python train.py --horizontal_flip=true --rotation_deg=5 --tokenizer="word" --vocab_size=4585 --encoder_arch="resnet" --encoder_depths=[2, 3, 3] --encoder_stem="single" --label_smoothing=0.05 --decoder_layers=12 --decoder_norm="layernorm" --decoder_mlp_ratio=4 --init="kaiming_normal" --residual_init="zero_last" --beta1=0.9 --steps=40000
Rows from block 4 of the image encoder of a small image captioner, named by matrix and row number. Rows with one number belong to one channel. Each number is 500 + 50 x the weight over its row's rms, rounded and kept within 0 to 999. All counts start at 0. Numbers have three digits each. After the name is the row's rms in percent of the matrix's.
After each channel's rows are labels from the 100 images, of 14976, where the channel reaches its highest value: "strongest on" is what is common among them. Only what is clearly more common there than usual is listed. The data: photos with spoken descriptions (Open Images, Localized Narratives). In brackets: how many of the 100.
# convs0: first 3x3 conv (encoder.blocks.4.convs.0.weight, 128x128x3x3, each kernel summed), inputs 0-63
# convs1: second 3x3 conv (encoder.blocks.4.convs.1.weight, 128x128x3x3, transposed, each kernel summed), outputs 0-63

convs0.34 112:489434508449479514562538415448449495430446499459483488450461492460523465347453582486504548452418545528517467465423497501579518487456525511520479530484536471469537576524521294450510477530503480
convs1.34 109:467542457561615524511548533439478560453436596494524557496473516527555482514633459510473461445494507577431473572558500480559506497471510578488506475511535473422474383560527573556505515522534548
strongest on: text has "people" (51)

convs0.44 082:462477473442477436525520426432537569529518456507428535591471564520429476433515462415606418515542459409461456522506428505466425449530488557503496414498459529491457462446502491466433579473500515
convs1.44 126:472578559636556537426455535486442572534482470528482466398451560554538517491447454546504511497461581528536480485435502567454465472420527544484485438480500441456439529458428525456468566417555539
strongest on: text has "wall" (47); text has "two" (30)

convs0.103 085:561419474490517523457457531517419478506452377502457533469436473514423449535437532512416422465517576502478469435417519512485488474513594440475453503463508506392468526475505473508503463456431537
convs1.103 098:597551503565531567535535504452400551507384477440544563532473458504533473527591496573416551422561487588474467491596481501483507465428512518491486501521485426618544500506610599459476412496579546
strongest on: text has "standing" (47)

convs0.28 077:469460545458491478467498509473449544484529531522417530470271458474473491515420506498428531474424448446511552480529489476410423535432506498503519519462465494525526497450471436475456459449513414
convs1.28 086:493499413524542535508546530593506628524475585477466510478570472511483526596509511485380488443485481428403592510470476438493459532446494462498578468452506546481518525476499385508503452500499478
strongest on: text has "trees" (86); text has "sky" (70); text has "grass" (37); text has "water" (30)

convs0.51 090:389436490459464499464469539458458490430427435483421479514551388519381494502465433418429529481485385449486490518464479485530390527505446518450532430466450456495385398455490453491542435475555564
convs1.51 088:492516387535505512553561544594516540459542482530563476442478485442455584537635454438519579558556483578478567523449493490503465539512473504598508445487503416485530575578466592430513565505543465
strongest on: text has "lights" (36)

convs0.47 085:358550515513475483554507496448518505464427440477422475412552442523472572464442494467465450537480489456437476489574466565505425483485442551486460591498523467557494459447550522552531436520415602
convs1.47 103:436521519555534557470533521528527528507536601424504537520556490481415435585499495524470534469431434474399543561508516478522533492451476510437512540538492595396421495504497455489499492463490562
strongest on: text has "plants" (29)

convs0.46 061:468489453427463476426506482471409440487479514454463523470418475458460477488526509425511458367399511489500466471472501498440429502421442432470559435493471422471506414464508519476470434535463475
convs1.46 119:558488585575554467428527560506598590468574520430386505461493410531534531477515470507491478487422526564528484470434590529425609429494497506488486457470561557539542440468501516482510586485577565
strongest on: text has "wall" (46); text has "people" (45); text has "table" (30)

convs0.1 081:539473534410541502570546467428461546503519535400392475555488620448462507392558415506463568474536490486491477458506398480491472502425452473475507460380518511553523520445529552460482477534566560
convs1.1 119:495518444472574490454554480485400539466405537448518560458480472459494487357528511467585479467543558485438483424568534545446489457501508527409546470612491425437469414475517610496575500473564504
strongest on: text has "standing" (50); text has "wall" (44); text has "two" (31); text has "man" (31)

convs0.55 104:495485433501447481587504440444501520523512523481500526560517604559549533415442421484354504523541505467400570468489411445570484413476410575473437403424502468436475549494537466519433532503477501
convs1.55 106:454502418481562535542492474499398497512402583506548508461444468430537489439473441501567513497492537471497532393501486593589439496466482523415528464523494421493460494451443563424545515438566443
strongest on: text has "standing" (47); text has "wall" (44); text has "sitting" (35); text has "two" (28)

convs0.32 078:541460426484499533473473487445459409486455375522437480405437478452461524525495486465391490425559492446544494497441528558500497514492451492405458450481470456474440492482542437464452427520488432
convs1.32 078:583553493476499531490565444502487563458475452468446565501448485510535568434571490546627494460586455454457432502510515439510515517413451481595495454458467480536591477443580577498504464546534476
strongest on: text has "people" (47)

convs0.115 107:424391482562524523500414482599510433523459535530600483557576456555459538481500398287461523480556443388525527543513507486484422480501369552486537520450522488437432444436498526510561580489536462
convs1.115 111:487566500508479499562483521527450395535468507578662469424536364505496559479496490458480477487502551517480485483504487478442479471542474546511437504457545386562447538572512498503484471527493446
strongest on: text has "lights" (40)

convs0.64 061:554548535432485496422572482524566456504490420497477466503520361554490494472456568469516413475492499492512500544475397502472486557531510520408500486502558556516465496463501471535472480477462498
convs1.64 105:575451548513544497423522527494505531487535574450523407499482391506475498486485494420461513408470498463593428449532490591492499523490555494476542437551525501402520615442583494393507520481486456
strongest on: text has "standing" (47); text has "holding" (44); text has "man" (31); text has "persons" (26)

convs0.6 087:493462435450481468482475413495524502396372446468490447466519484465544421480442506458487411496456530456439369475418468512521418530577467484474512486494541476488507434513584449504441552504480447
convs1.6 079:472473406545568526413553498524519552482483543467459389451517433576580492545461422437440423532552625482417461482537481513516529440525536452535523500469463501444515534531552472464519465540520479
strongest on: text has "people" (46); text has "sitting" (35); text has "table" (31)

convs0.72 099:527425521557426516549569402455412500453531489384531524443508550525546493462392399497453504504455529450569560381558334517582499499501422487531497466515513548554529552513508467466492425510464487
convs1.72 091:506495463545533432555508486459462548475446570498535478615496437484452459444552477510577446488485503488417535456500566524515466421543472554447561517515533402410456523512397514601526434466588502
strongest on: text has "wall" (49); text has "people" (44); text has "sitting" (37); text has "table" (33)

convs0.113 089:244518528547523478585507477492577510450498464493540537507422488465511451456494443556492513558497441453595528490500478568587455493508446514443466521454410551460578487461447525448548449486494511
convs1.113 090:431489535516416461491495494473508473446545517512509530513480441446522457569568546574451513494444567487476536613455456398540474485482419487455549524538376540594490511479506535545607507493480532
strongest on: text has "trees" (76); text has "sky" (58); text has "grass" (28)

convs0.15 126:498414465481523548544464488545496544459445544534491535447493511465516479490529441517521470478497561493538523561382481491499497419512450459467441470433534480502418461495481546504428532453481474
convs1.15 115:470522447442436489499411493451508413476442526637525523441479573520469474485500488452506522495590509453565441551539541572484469457531483464496509578563459414438428494502511436448453498536516446
strongest on: text has "flowers" (32)