{
  "image_size": 40,
  "tokenizer": "word",
  "encoder_widths": [64, 128, 256],
  "decoder_layers": 12,
  "decoder_activation": "gelu",
  "decoder_bias": "all",
  "decoder_inner_norm": false,
  "decoder_cross_attention_every": 1,
  "decoder_tie_embeddings": true,
  "epochs": 12.6,
  "lr_schedule": "linear",
  "final_lr_fraction": 0.01,
  "warmup_steps": 8000,
  "weight_decay": 0.04
}
Rows from block 3 of the image encoder of a small image captioner, named by matrix and row number. Rows with one number belong to one channel. Each number is 128 + 24 x the weight over its row's rms, rounded and kept within 0 to 255. All counts start at 0. Numbers have three digits each. After the name is the row's rms in percent of the matrix's.
After each channel's rows are labels from the 100 images, of 14976, where the channel reaches its highest value: "strongest on" is what is common among them. Only what is clearly more common there than usual is listed. The data: photos with spoken descriptions (Open Images, Localized Narratives). In brackets: how many of the 100.
# convs0: first 3x3 conv (encoder.blocks.3.convs.0.weight, 128x128x3x3, each kernel summed), inputs 64-127
# convs1: second 3x3 conv (encoder.blocks.3.convs.1.weight, 128x128x3x3, transposed, each kernel summed), outputs 64-127

convs0.75 089:140138136130109155110084144109118163126132124118119100138088111140126099157111116074104111150173173137134120088091156104136106106103117150132121117161092137117114126116090134152108152095117153
convs1.75 086:117123162142113146153149160156188136113105107120173136108118091157175126128124143144154111110097127160089072105133112124110107139125139148124145130140126126097114163124145139136082117118124122
strongest on: text has "trees" (64); text has "grass" (26)

convs0.113 078:119131092135144123110119103103087139130099120096132091110112140114136141094179153141124121102122129117080136123096087121157104181110122133175133113126157094124127103144136144122104118122087143
convs1.113 135:077141204150173109157168105141126120107115174143142134104127123146162157160099138119156159111134136124156081147126146113162146104124111144127129134145153139126131123134094121118138179138077156
strongest on: text has "grass" (27)

convs0.80 065:084125085124123093140100086121143153135135130104091132076116115160132119089150119116139094104140070097091056103116118125109139161121116152120147093138160142096140077122094117102101124120105116
convs1.80 110:134118126104152143140119144134169158146150112111139130106160101106117118098125087196095137122130141122129130115109128122130128164105122089124148117124068106153125122199121114126146102107132172
strongest on: text has "wall" (44)

convs0.3 089:139084090153092085120125116120096126145115150106141165133129111142110118097085080068115143134143113143132108114124158127137152147109102108108111093129132098096116088117120095115128100102149126
convs1.3 116:083113135106127136114166156157148109146124185146129131096111123188185121105122142169104136157130117177168136133117145115111096116154166147125095102214145139137118148112120155143136127154067123
strongest on: text has "trees" (56); text has "grass" (34); text has "plants" (27)

convs0.112 154:120118116122144109109128145173106075130125131133051138116093153135112147100168137147125139131139080080144149128114147153136138138140113104117092134119086144148105125085141109143129152155146150
convs1.112 102:141162132144152130154158143149141135100115103077115129102121112151097101125129180158135131131106121126057109128162149144157154144083127138121145152074149150098115120102142103122147117131161141
strongest on: text has "sky" (59); text has "clouds" (31)

convs0.4 098:079152063112116149112095131147108172131133118142092120126143148128138132111146137123103141092135160132098129064093152139132166069164171160138108117136106166161097105131137134130127140150140139
convs1.4 100:124100142084158126094103122140139109142115114110122136129154097133146147139133177137072147140080148102126138133128144092089121119156176152139148138119119113119148139114156066130126074119092122
strongest on: text has "wall" (52); text has "people" (45); text has "sitting" (38); text has "table" (35)

convs0.82 114:129151097147104152148122132150092113122125108156115078110148156162097105124137117094121091115111182167098084103153103112122129140134114156143124120087143081115132128111125106113091089125134140
convs1.82 099:120091131100156151107126120152104114131131123122139127102136146108110157139145124131150066137085165137145152167129130138116136100160180136130111110153130110084119142173150120138079096153089138
strongest on: text has "grass" (26)

convs0.35 069:117143155133136072139176162127105138099134097072126124139084102136129147120145100125099131078110114137127129136135126122120126159092129117071121093099102128122145129147132128118062135111148125
convs1.35 138:095110084114123138154081144100111156143111144106098134124166167090140174082122150139124112125108134132125124120133145109149089115129079153122137108134176145146166132130092137164126145146119128
strongest on: text has "grass" (27)

convs0.27 088:104126152104163179131049113139121127139129128116173137127170107154148122119173147125100138136109119140121085064131145127155136103136157142134151124145094106121154137110118101141093139127149129
convs1.27 094:171082121139142134151117091114106141129140148089155142178109131118103148167104126095154121136147153108118138146135108160103126108115143185137163173122151142108141131153153105165116099108058120
strongest on: text has "wall" (44)

convs0.7 106:135146135136132139099166135111144118136114117139129117074149175133134159118171164092174123136064134117122122114153145129132128134134094133171126119076123114087138132137129135115129109173135154
convs1.7 092:090116106110138121138121137102112087082107157146110140187094143138142189152092105102123120131147104124157190133128135120135150129144127098131119135118123125098138096150166098130124130139138116
strongest on: text has "people" (44)

convs0.69 078:085107135108154105129142098143113120120099116095137150148089155109120116066128104089115154131121136111143152137124116142136159088154097122091099120110141127174142165092105094157141129142141112
convs1.69 092:145134112188156127132107141100111121114128182054098116156105124107116130118098119129096134086095119124093127098180108173133124115121098116113123131129125142086124116125113146108123106139086110
strongest on: text has "people" (44)

convs0.93 096:076121083103124122108083089132087141111110101131111102101148135137120112135130128118123101114159147149086097131127117150125138087152107099135113103137133112144144082087112108114130097123083147
convs1.93 099:106123114080160148096141096143102134106144098146130139113115126107112152138148147119106092123075138110116138138149117108122136158159151155127157112116128151092160118123158095120103115176096113
strongest on: text has "people" (47); text has "wall" (40); text has "two" (29)

convs0.37 072:150102115147085134112133092146069111116098155141118120089107149120122112104108124061095123142104109110150143151132099122112069110140116143101124160109182131144098113109085112108096104121137092
convs1.37 126:060187187129172126178129141160145143123100196136139133104146143078166141136126104143166105095125134141141128126117131104146138108123122128116140125147100146115133127143124137147104137164097151
strongest on: text has "plants" (26)

convs0.117 077:080117104168161088116140109125093123124108111105063168136107120106128137097136110104141115089136118147103149140079130136104135144138131110117110091126147130120128080126112117124089115113098113
convs1.117 095:117143116131124155129122138118171112138130149101148112112151152115129102150119121130142170117131107141111153133101166106114158139116075126114135123165094165144162160093119052159148130123122109
strongest on: text has "wall" (50); text has "table" (33)

convs0.72 083:058118101137147090131117120106077092143082130131114121092095118123098150116137121084106109110114116092115132147094107118138103139157110073125154108090112111123115116152131133089113170107100108
convs1.72 100:134112108145145122131133073091103141147097089133119120116113113205161159111125145151088152112117164111154127143081107131154139093117131096121126131118148154122138117137085169104171135150112110
strongest on: text has "grass" (27)

convs0.57 095:115094120095104150148103085157097182119093169069154130097128075132085153133130132138125142105133098102137127133147119112115106089124149120109109128150148101128134122091109122119122124125140139
convs1.57 076:117139118146146119144135124100122150120147154065111133145119127122160127132118139116112110106090099125135121098111073142123098099108107126142083059157117124083137128114084124142159104130075094
strongest on: text has "sky" (55); text has "grass" (31)