config.yaml
encoder_norm: "batchnorm"
encoder_depths: [2, 3, 3]
encoder_kernel_size: 3
decoder_activation: "gelu"
decoder_cross_attention_every: 1
decoder_tie_embeddings: true
init: "kaiming_normal"
beta1: 0.9
eps: 1e-06
lr_schedule: "linear"
Rows from block 4 of the image encoder of a small image captioner, named by matrix and row number. Rows with one number belong to one channel. Each number is 128 + 32 x the weight over its row's rms, rounded and kept within 0 to 255. All counts start at 0. Numbers have three digits each.
After each channel's rows are labels from the 100 images, of 14976, where the channel reaches its highest value: "responds to" is what is common among them. Only what is clearly more common there than usual is listed. The data: photos with spoken descriptions (Open Images, Localized Narratives).
# convs0: first 3x3 conv (encoder.blocks.4.convs.0.weight, 128x128x3x3, each kernel summed), inputs 64-127
# convs1: second 3x3 conv (encoder.blocks.4.convs.1.weight, 128x128x3x3, transposed, each kernel summed), outputs 64-127

convs0.72:089128086096128101108053137126076156099131120135099062113097151157111110124182140129096151113101110097068112148140164149135148075191121134136129111144114157128093138151114169124137094169094106
convs1.72:128092128164078185086111156112083122112128058159127135093128110106120133078125147135188095171148139179165169110088152118124099138175177070122109147138152119074094125165126050118137095138134187
responds to: text has "wall"; text has "people"; text has "sitting"; text has "table"

convs0.113:128117130097180156125111125160131126126121121125126112107145144150094124068149142153050164144078098125136075145115187118161140038181141159148131176151109155078119144168111146104126151125137125
convs1.113:169092086086095146126140126135139100172123123140114148031128100067062126165093173178167122122087129140109136138149190100095101107121072152088111170091167125142144144103204085119139134092169122
responds to: text has "trees"; text has "sky"; text has "grass"

convs0.64:125076110124077106107195138150160091131107116125120102105101084063090114091087147132064091074164144140172181152079149153158087145075065049145142051120160109121124144132111076086146112176092079
convs1.64:096172082113093151140121141149093060106055180137154134156127133107101155168112093120138111115150145109125088170119083110102090106147096059089124157119064180086098096062157157131098113136129157
responds to: text has "standing"; text has "holding"; text has "man"; text has "persons"

convs0.126:108134138080180130157109130172123067100110118155142086154090139169091157162155105152020077097144144076046103124161077165189110103157154098090088128121125180142129144110145137088163131115126133
convs1.126:091105147156090129117110138126122113115137083139106141163147136134116132100125153117199051154209116147144149151091101107123146117179195122161156154168144088053138115119096094132125103169130133
responds to: text has "standing"; text has "holding"

convs0.45:100084088158105095136172139051122163093111099133115130125052116096123063097148146131106125109170139093091147157081143106134073139130069077126104130131085091104104117111088149111154056107071104
convs1.45:108143153122088187110117171149103117101130118122143105163144171136094113092094107083146122138130094172158144138126160123062106111169139061097205110163109113153127134104129028128133157162041138
responds to: text has "standing"; text has "people"; text has "wall"; text has "sitting"

convs0.15:121127129066149135148049122101108130126131135072103141144022116139118130186072126071121131140146118050099139148105091106183058113125132122053106151143108123119147150049128124067098138029123081
convs1.15:139101122136097139093103099129100177077068099110118128135138079092131121044146115142087109103136162174138169135133047165060095105101150167165131109097124177080101157111096111060121103159174099
responds to: text has "flowers"

convs0.103:156084133146078097094115111094092112131057104158166080125094138111129090144090110053127133115126081095075188087143118090072127172131062112123091163119099115094126105058138087117122089168094082
convs1.103:104131187150136103113123091163099208157134134142117104095147181139119124081118108062131196135163094141123125145176151127084154092124129099108142137185097120134140104095114141147138104123114157
responds to: text has "standing"

convs0.123:121120127102142069104143128125159129130079121129136127115077133022131102096111140123170148114148088108090118111124162085115135094104068109062109136123135113093102149109146117160086084126064107
convs1.123:144064134132136186109230164087172140164112101132077147141139120210101129109119080211136195118137156132081112139112149143136108128149144137107176136199064140122119143138106109165062175129119133
responds to: text has "wall"; text has "holding"

convs0.44:094077141137068067112075124134128167139083098174146225139122130084072088106108108128151153177136125151133121133115137142175069127112136050147147135142083099122144104080126161094140091092131093
convs1.44:106176120144145131094121123106138173145116172197059102168113133173053112077180168113086145053122124109113162140145154127100090102109142183093102155127110114138088143115155093122132123181175152
responds to: text has "wall"; text has "two"

convs0.81:139115157073117124090107098138161120118123147157152067144106022142080101115152173138104169110104135099110146138111139094127113062143171091160145135183081172128082083122100163051165150116109101
convs1.81:107145091195069129127102128153109099141094130172136161120153060146092106126145170129207131117134135116142159174133153110117127083148204138121155148160115076134140153139166084108147082139146170
responds to: text has "woman"

convs0.40:105074140104093083098095123152110113118114137128072112139101108154110100112076128103147153148137126128112191114090139051102125127130116080103136144106098126094063089089066097105092074136096099
convs1.40:125141176149132156104114089114140180193111083129169159140146103120132124109151110167100217129117195078095123150210163073103127088115148192099099125143117111106147119099182183139082086099151138
responds to: text has "sky"; text has "trees"; text has "clouds"

convs0.70:085085046104132099107135114109144151126105139094167085108126097089111108134172108133120076066152096088087150083115089136083168089123089072108051095134141138085121074162113163098125080146078133
convs1.70:109089174160108173146145158133108143098101117155083134152145142148130125144120108125225092158164091118101184175115179143143148135159194083105161140129069133114086127127134081151115086171122224
responds to: text has "wall"; text has "sitting"; text has "table"

convs0.28:107115088116045096130153148135134139135106165009099120135128088128121120146096146090132098115180109178151103153144154148096126080098099158115131130142146080085174087112083147141118109089066106
convs1.28:063156092142097164126147159117169153118193121094136114094128119110159161217118106162118106140128168116136108112143188122124162140164057104168100111083158207110145071085148137161105147111174153
responds to: text has "trees"; text has "sky"; text has "grass"; text has "water"

convs0.42:121096137146118110127112131100112152124102125105139144092158076171090096105069093090151108145125134164112066102120190108120154090101101155157156141111132112084089107131094121104150087095134129
convs1.42:088135101101086143106143179119154122096147137126157135088113105116054135121165210140155147101128149117100149098141154108073145094140084155132093145131154129128160138106166105120127130123164121
responds to: text has "trees"; text has "sky"

convs0.51:087123066147068108101113141092144160121087160110147100123081106116118084109074120104136087085176128116106107122136096153095150132112158117068091123143098118156105094121137143136117096099063108
convs1.51:084143141105130183125197171130125151144103138157096154115091148198161144138102071122138099154143086148068110151136186153122161142137129119140132159109111147115137115182073060152149104094084146
responds to: text has "lights"

convs0.115:109128116106135124137101121144164128082080141123151100138110131099119098160109110063137101070116120153123086107120139141104127149150172129090161146094120126134091174168127123140127148088091126
convs1.115:149085147130155083098162155180168142178084114107122115131193144167167139115120177123068089143165068186091116107187130226159163149122125177159130148140195136129140142169116104116155127129132136
responds to: text has "lights"

convs0.118:172131121110069116105108115111192134065094130097140140109106087088121073115101135106100098115154121122103089119158128183128075121110097108114118105114163120086135122137121040064130038122109135
convs1.118:077141065150100141122118146095129145110101184143153118139086125185042145102168123113130112091117123139142132162121093061029104095140183090124148109099060125132109100074136113163099130166165146
responds to: text has "wearing"

convs0.86:117101150042140102083103071055122103142056125112154086110105175057150114108147122072156140150099108078105095130087128098156136128111104111139126126126108121121130110073102077103132092162075122
convs1.86:141156131167098108126137100170148176229112177143118169081157153181122124124149039129115094096075151170080150143176117121062129136089148167135162157119132164134145140112180146136119136166045125
responds to: text has "buildings"

convs0.6:099110062146032121105125156125119141106094136086069141133135141122137108114134110107126164116139117122106144089117056076098116094153053095093086139112109122112075084112114098135036124155108092
convs1.6:089097211100106161138119111127134106127162065157137101188117168138090135155124127126164161152178126174083179149106112152101135133160125117170137118207168110123184130068105118123091124095101206
responds to: text has "people"; text has "sitting"; text has "table"

convs0.1:073163124113121121121070120163115099102141109139113109126126132151141076165138140123097112136176182127086083185120094139199104086133182130108127192148135151089181078106096137063101125115127159
convs1.1:107132115124136152143075112114080161138108109137121147127070129110086136052132153098181123129172177099157166155101101090061110108154172138116133087137134102128122161087151061118127137178160154
responds to: text has "standing"; text has "wall"; text has "two"; text has "man"

convs0.34:103131068154111127151134163113096089111111126130095085111163140076099125099185141088121137112099121119117166084152089110116121156137061085108036146130164145058143132099158125170098106177147128
convs1.34:104125169144164175128123115121095140141192062115175065101130155168146145105053146066113197164111106131106137099125126126105142172141104103100143145211178096147126123122133089157137091097137168
responds to: text has "people"

convs0.46:097092108185114139060128150094140095108096121108100123100140114093120078091149091103102086087169102162138121088129116111050122119115093122134100117106106025097164084116084059139102131165068098
convs1.46:092148137105127143120146159142169137120189159167098104187101151183062122127149106093120137081142116085132169183090142159132076117152112106100125143102084165104089103127088069149115154126082120
responds to: text has "wall"; text has "people"; text has "table"

convs0.29:117140123065170141127069093168082080143108132139132143109133153107137120113210125115184150142127110037113178098060138137145117114157116077121087103150090121158154122000086101171105125184151145
convs1.29:120173177121069170110092107094130125173125102172118114110098068167085124110094119124036099094103131179055104137208118090102096174074108132089161169151146170064110101134177102114126083085143099
responds to: text has "sky"

convs0.99:131114135136161146139112130110096127086125133092134118148120029133053148087160144155122144093128111143115100154185112118126087097131115069052096071135124086110151145117133126121098101095124092
convs1.99:115098051115069130160118149137159129074114110120088148112142057119184132108116098098151084145132112157155139090087105175140188150120116073157127165061172181077115112146104122103123092165157184
responds to: text has "sky"; text has "water"

convs0.47:099125106111168089097149151106104110135112131124120103127114061085149136027140145125107127167099128134124120114157175101163113173183127062135090098107120190126098120190134137082148097150106050
convs1.47:111111072135119136184135133085155076113154089141119163080117053111146120183090090125172116116122193165126125100167176113117135128137052086162132173063143145103104077154131176127162185082123185
responds to: text has "plants"

convs0.32:111103098130120093108115085062106088085084063102143137107112132079095079085146125127095064138076120103080150065112110129082137138129076116125086139044091141069109116104122120122102074143129082
convs1.32:044142177160129143147074102156143139114152116144158139136133196159202159178123060165186137139134150137176127186102135096110125119153156070120160092112118093120074147137115082155117090096109123
responds to: text has "people"

convs0.55:112130110153050113122063103154103148115096093128160099100139143097164064141146118086150069155130127171094083115116076136199097108127132128120132145129155138114161101122101120095128072091134150
convs1.55:051136084119112131094099141093100188171100120154116132121071145179080123083156139052121098109167099134162139141122097119058118108143170153163143127145151106093121182157149065130122114179155157
responds to: text has "standing"; text has "wall"; text has "sitting"; text has "two"