config = dict(
    model='image captioner',
    train_examples=203450,
    encoder_avg_pool_shortcut=False,
    label_smoothing=0.05,
    decoder_norm='layernorm',
    decoder_head_dim=48,
    optimizer='adamw',
    beta1=0.9,
)
Rows from block 4 of the image encoder of a small image captioner, named by matrix and row number. Rows with one number belong to one channel. Each number is 200 + 30 x the weight over its row's rms, rounded and kept within 0 to 999. All counts start at 0.
After each channel's rows are labels from the 100 images, of 14976, where the channel reaches its highest value: "strongest on" is what is common among them. Only what is clearly more common there than usual is listed. The data: photos with spoken descriptions (Open Images, Localized Narratives). In brackets: how many of the 100.
# convs0: first 3x3 conv (encoder.blocks.4.convs.0.weight, 128x128x3x3, each kernel summed), inputs 0-63
# convs1: second 3x3 conv (encoder.blocks.4.convs.1.weight, 128x128x3x3, transposed, each kernel summed), outputs 0-63

convs0.118,215,185,207,197,187,186,189,171,189,222,199,191,173,227,206,235,144,229,205,158,210,198,205,181,183,185,198,209,172,191,199,263,136,165,181,273,188,241,193,178,193,216,212,220,134,190,108,203,140,163,192,170,196,163,218,196,201,214,222,134,186,234,215,190
convs1.118,222,163,221,202,209,217,184,232,210,213,179,228,187,184,251,190,220,214,175,190,170,170,232,165,170,190,179,168,233,234,163,203,208,159,227,207,147,218,174,257,221,153,205,191,193,206,174,195,149,267,182,189,178,200,238,153,207,219,173,247,241,151,192,188
strongest on: text has "wearing" (30)

convs0.70,203,153,175,186,153,213,173,221,197,148,195,154,209,199,136,209,160,192,179,185,161,181,188,241,168,150,140,176,200,171,144,206,227,192,229,200,195,174,179,172,228,200,219,184,181,190,180,203,171,174,178,162,174,179,175,203,200,171,141,168,227,237,202,183
convs1.70,235,154,201,226,222,187,160,216,202,223,221,253,172,185,208,163,156,171,236,226,184,198,207,224,235,279,177,199,236,219,243,213,201,254,192,252,191,188,235,185,219,200,192,210,196,155,186,250,181,191,186,144,203,232,231,230,208,220,201,220,215,169,233,172
strongest on: text has "wall" (47); text has "sitting" (40); text has "table" (38)

convs0.86,260,201,186,198,177,160,221,220,177,202,225,199,214,184,203,179,185,199,221,207,234,148,173,174,228,204,173,181,196,198,214,215,167,171,217,204,209,199,161,216,109,120,200,173,186,208,203,162,183,170,197,148,138,227,171,158,193,185,155,152,231,172,201,229
convs1.86,236,190,188,188,189,242,222,208,191,200,192,171,222,151,199,165,233,223,176,193,175,236,186,187,179,212,171,261,189,213,207,160,203,221,191,173,245,206,178,193,142,169,170,152,164,214,247,135,224,181,207,201,224,181,200,167,192,194,227,154,164,164,201,196
strongest on: text has "buildings" (28)

convs0.42,22,208,229,188,188,215,235,186,188,195,200,192,198,211,217,199,215,222,215,104,255,158,188,221,230,177,213,192,190,241,192,197,155,156,196,220,209,202,219,224,159,191,192,183,194,196,211,211,198,166,149,212,170,206,225,196,194,192,177,214,143,184,183,210
convs1.42,100,195,151,234,203,205,184,176,207,189,202,249,159,218,266,195,158,235,176,234,182,131,228,172,227,216,178,183,217,222,125,176,225,194,198,226,262,216,175,211,195,198,210,170,219,265,188,227,178,227,139,200,205,179,156,188,215,256,167,254,179,232,223,194
strongest on: text has "trees" (63); text has "sky" (58)

convs0.123,218,190,157,193,182,130,149,178,177,196,196,213,163,131,158,209,201,159,165,201,140,164,169,141,216,199,195,212,182,178,190,186,161,182,249,126,174,202,172,195,133,183,202,178,168,191,152,167,221,207,213,162,134,210,188,197,191,184,175,195,189,158,203,177
convs1.123,192,231,168,192,123,217,222,184,216,204,209,242,157,127,175,202,209,214,239,204,217,208,139,208,164,186,205,255,200,214,207,209,238,233,188,218,188,148,221,237,195,170,177,219,199,212,216,193,172,180,199,176,227,219,236,205,188,218,207,214,167,210,229,206
strongest on: text has "wall" (47); text has "holding" (35)

convs0.99,180,161,197,199,184,201,171,198,196,211,195,223,160,178,220,194,212,189,52,222,134,199,163,178,243,201,175,185,189,176,209,165,215,171,191,175,193,157,206,138,209,211,177,174,207,178,199,217,174,230,214,162,238,181,189,182,156,214,203,167,191,192,183,123
convs1.99,225,207,176,203,186,221,222,177,196,192,221,236,205,240,235,237,199,201,260,230,201,162,157,232,253,246,207,210,169,240,226,171,147,150,179,224,211,190,227,214,196,193,195,168,231,175,190,224,242,188,234,186,124,170,215,194,197,154,190,168,178,174,179,185
strongest on: text has "sky" (51); text has "water" (25)

convs0.40,257,194,204,161,201,185,217,136,179,175,167,195,190,148,196,159,196,187,170,168,198,199,153,176,225,200,159,182,206,172,196,146,201,200,226,164,172,195,201,225,222,167,143,158,194,206,212,216,204,180,160,184,122,195,164,108,209,215,162,189,194,164,193,139
convs1.40,235,150,173,208,176,229,146,206,220,229,201,225,184,171,149,180,208,198,201,198,207,195,177,207,185,206,150,210,193,224,243,127,227,257,162,206,245,224,255,181,193,178,215,196,216,202,242,209,177,184,142,180,225,193,222,184,224,186,194,228,165,189,229,173
strongest on: text has "sky" (72); text has "trees" (61); text has "clouds" (25)

convs0.45,200,190,215,201,157,165,163,235,134,165,163,209,198,166,153,196,160,158,224,191,151,212,164,188,198,178,222,139,176,140,233,212,183,142,206,182,191,189,184,219,175,186,204,206,155,223,143,189,197,205,193,204,207,181,173,211,219,127,171,186,183,189,225,207
convs1.45,189,207,200,263,282,158,207,234,239,199,204,251,182,145,231,230,190,173,206,161,208,224,204,186,182,178,229,184,238,150,178,219,192,202,189,177,193,213,181,205,173,193,193,182,189,240,250,212,149,205,238,133,147,177,204,205,211,228,212,192,190,229,236,205
strongest on: text has "standing" (46); text has "people" (44); text has "wall" (40); text has "sitting" (39)

convs0.81,174,134,180,205,200,229,248,249,201,136,231,215,147,215,202,181,231,189,182,218,213,236,208,174,141,162,118,223,213,171,216,203,222,167,190,253,211,225,194,219,219,179,217,206,208,224,178,209,187,158,184,202,241,156,188,223,170,172,196,210,210,201,188,199
convs1.81,220,141,162,202,230,208,181,210,185,227,173,230,171,181,177,182,212,173,259,165,191,137,219,229,166,227,182,192,211,204,219,184,251,171,216,214,179,199,198,229,201,187,167,169,223,168,179,253,197,232,133,148,121,175,225,213,178,222,175,251,177,225,259,178
strongest on: text has "woman" (34)

convs0.126,204,170,141,213,186,206,205,220,210,191,201,239,198,201,219,187,258,185,217,192,178,174,199,172,147,246,172,215,190,260,207,230,194,245,179,205,153,162,188,177,247,199,183,161,151,191,150,224,146,165,216,208,243,168,189,214,165,225,200,185,193,198,205,225
convs1.126,185,195,118,226,215,208,238,208,187,235,193,214,169,182,192,180,183,167,227,198,154,197,198,213,167,223,180,169,215,186,208,218,246,154,186,242,146,209,205,231,185,158,149,191,242,170,179,257,229,250,199,172,128,169,260,196,199,252,148,211,182,239,191,184
strongest on: text has "standing" (52); text has "holding" (36)

convs0.29,244,209,159,207,172,195,201,223,159,186,190,198,156,178,208,178,176,183,173,232,199,199,248,196,200,207,176,188,210,210,153,170,237,192,169,205,194,172,144,188,248,187,155,201,202,180,210,180,229,185,193,215,137,208,175,193,165,208,200,196,185,203,199,221
convs1.29,146,182,184,217,224,201,210,168,210,185,250,172,193,179,233,215,181,184,191,215,235,217,189,168,166,169,147,198,175,186,230,202,214,209,234,188,218,203,214,198,245,185,186,159,192,207,198,168,163,216,149,185,220,184,185,127,179,186,206,241,193,192,219,220
strongest on: text has "sky" (52)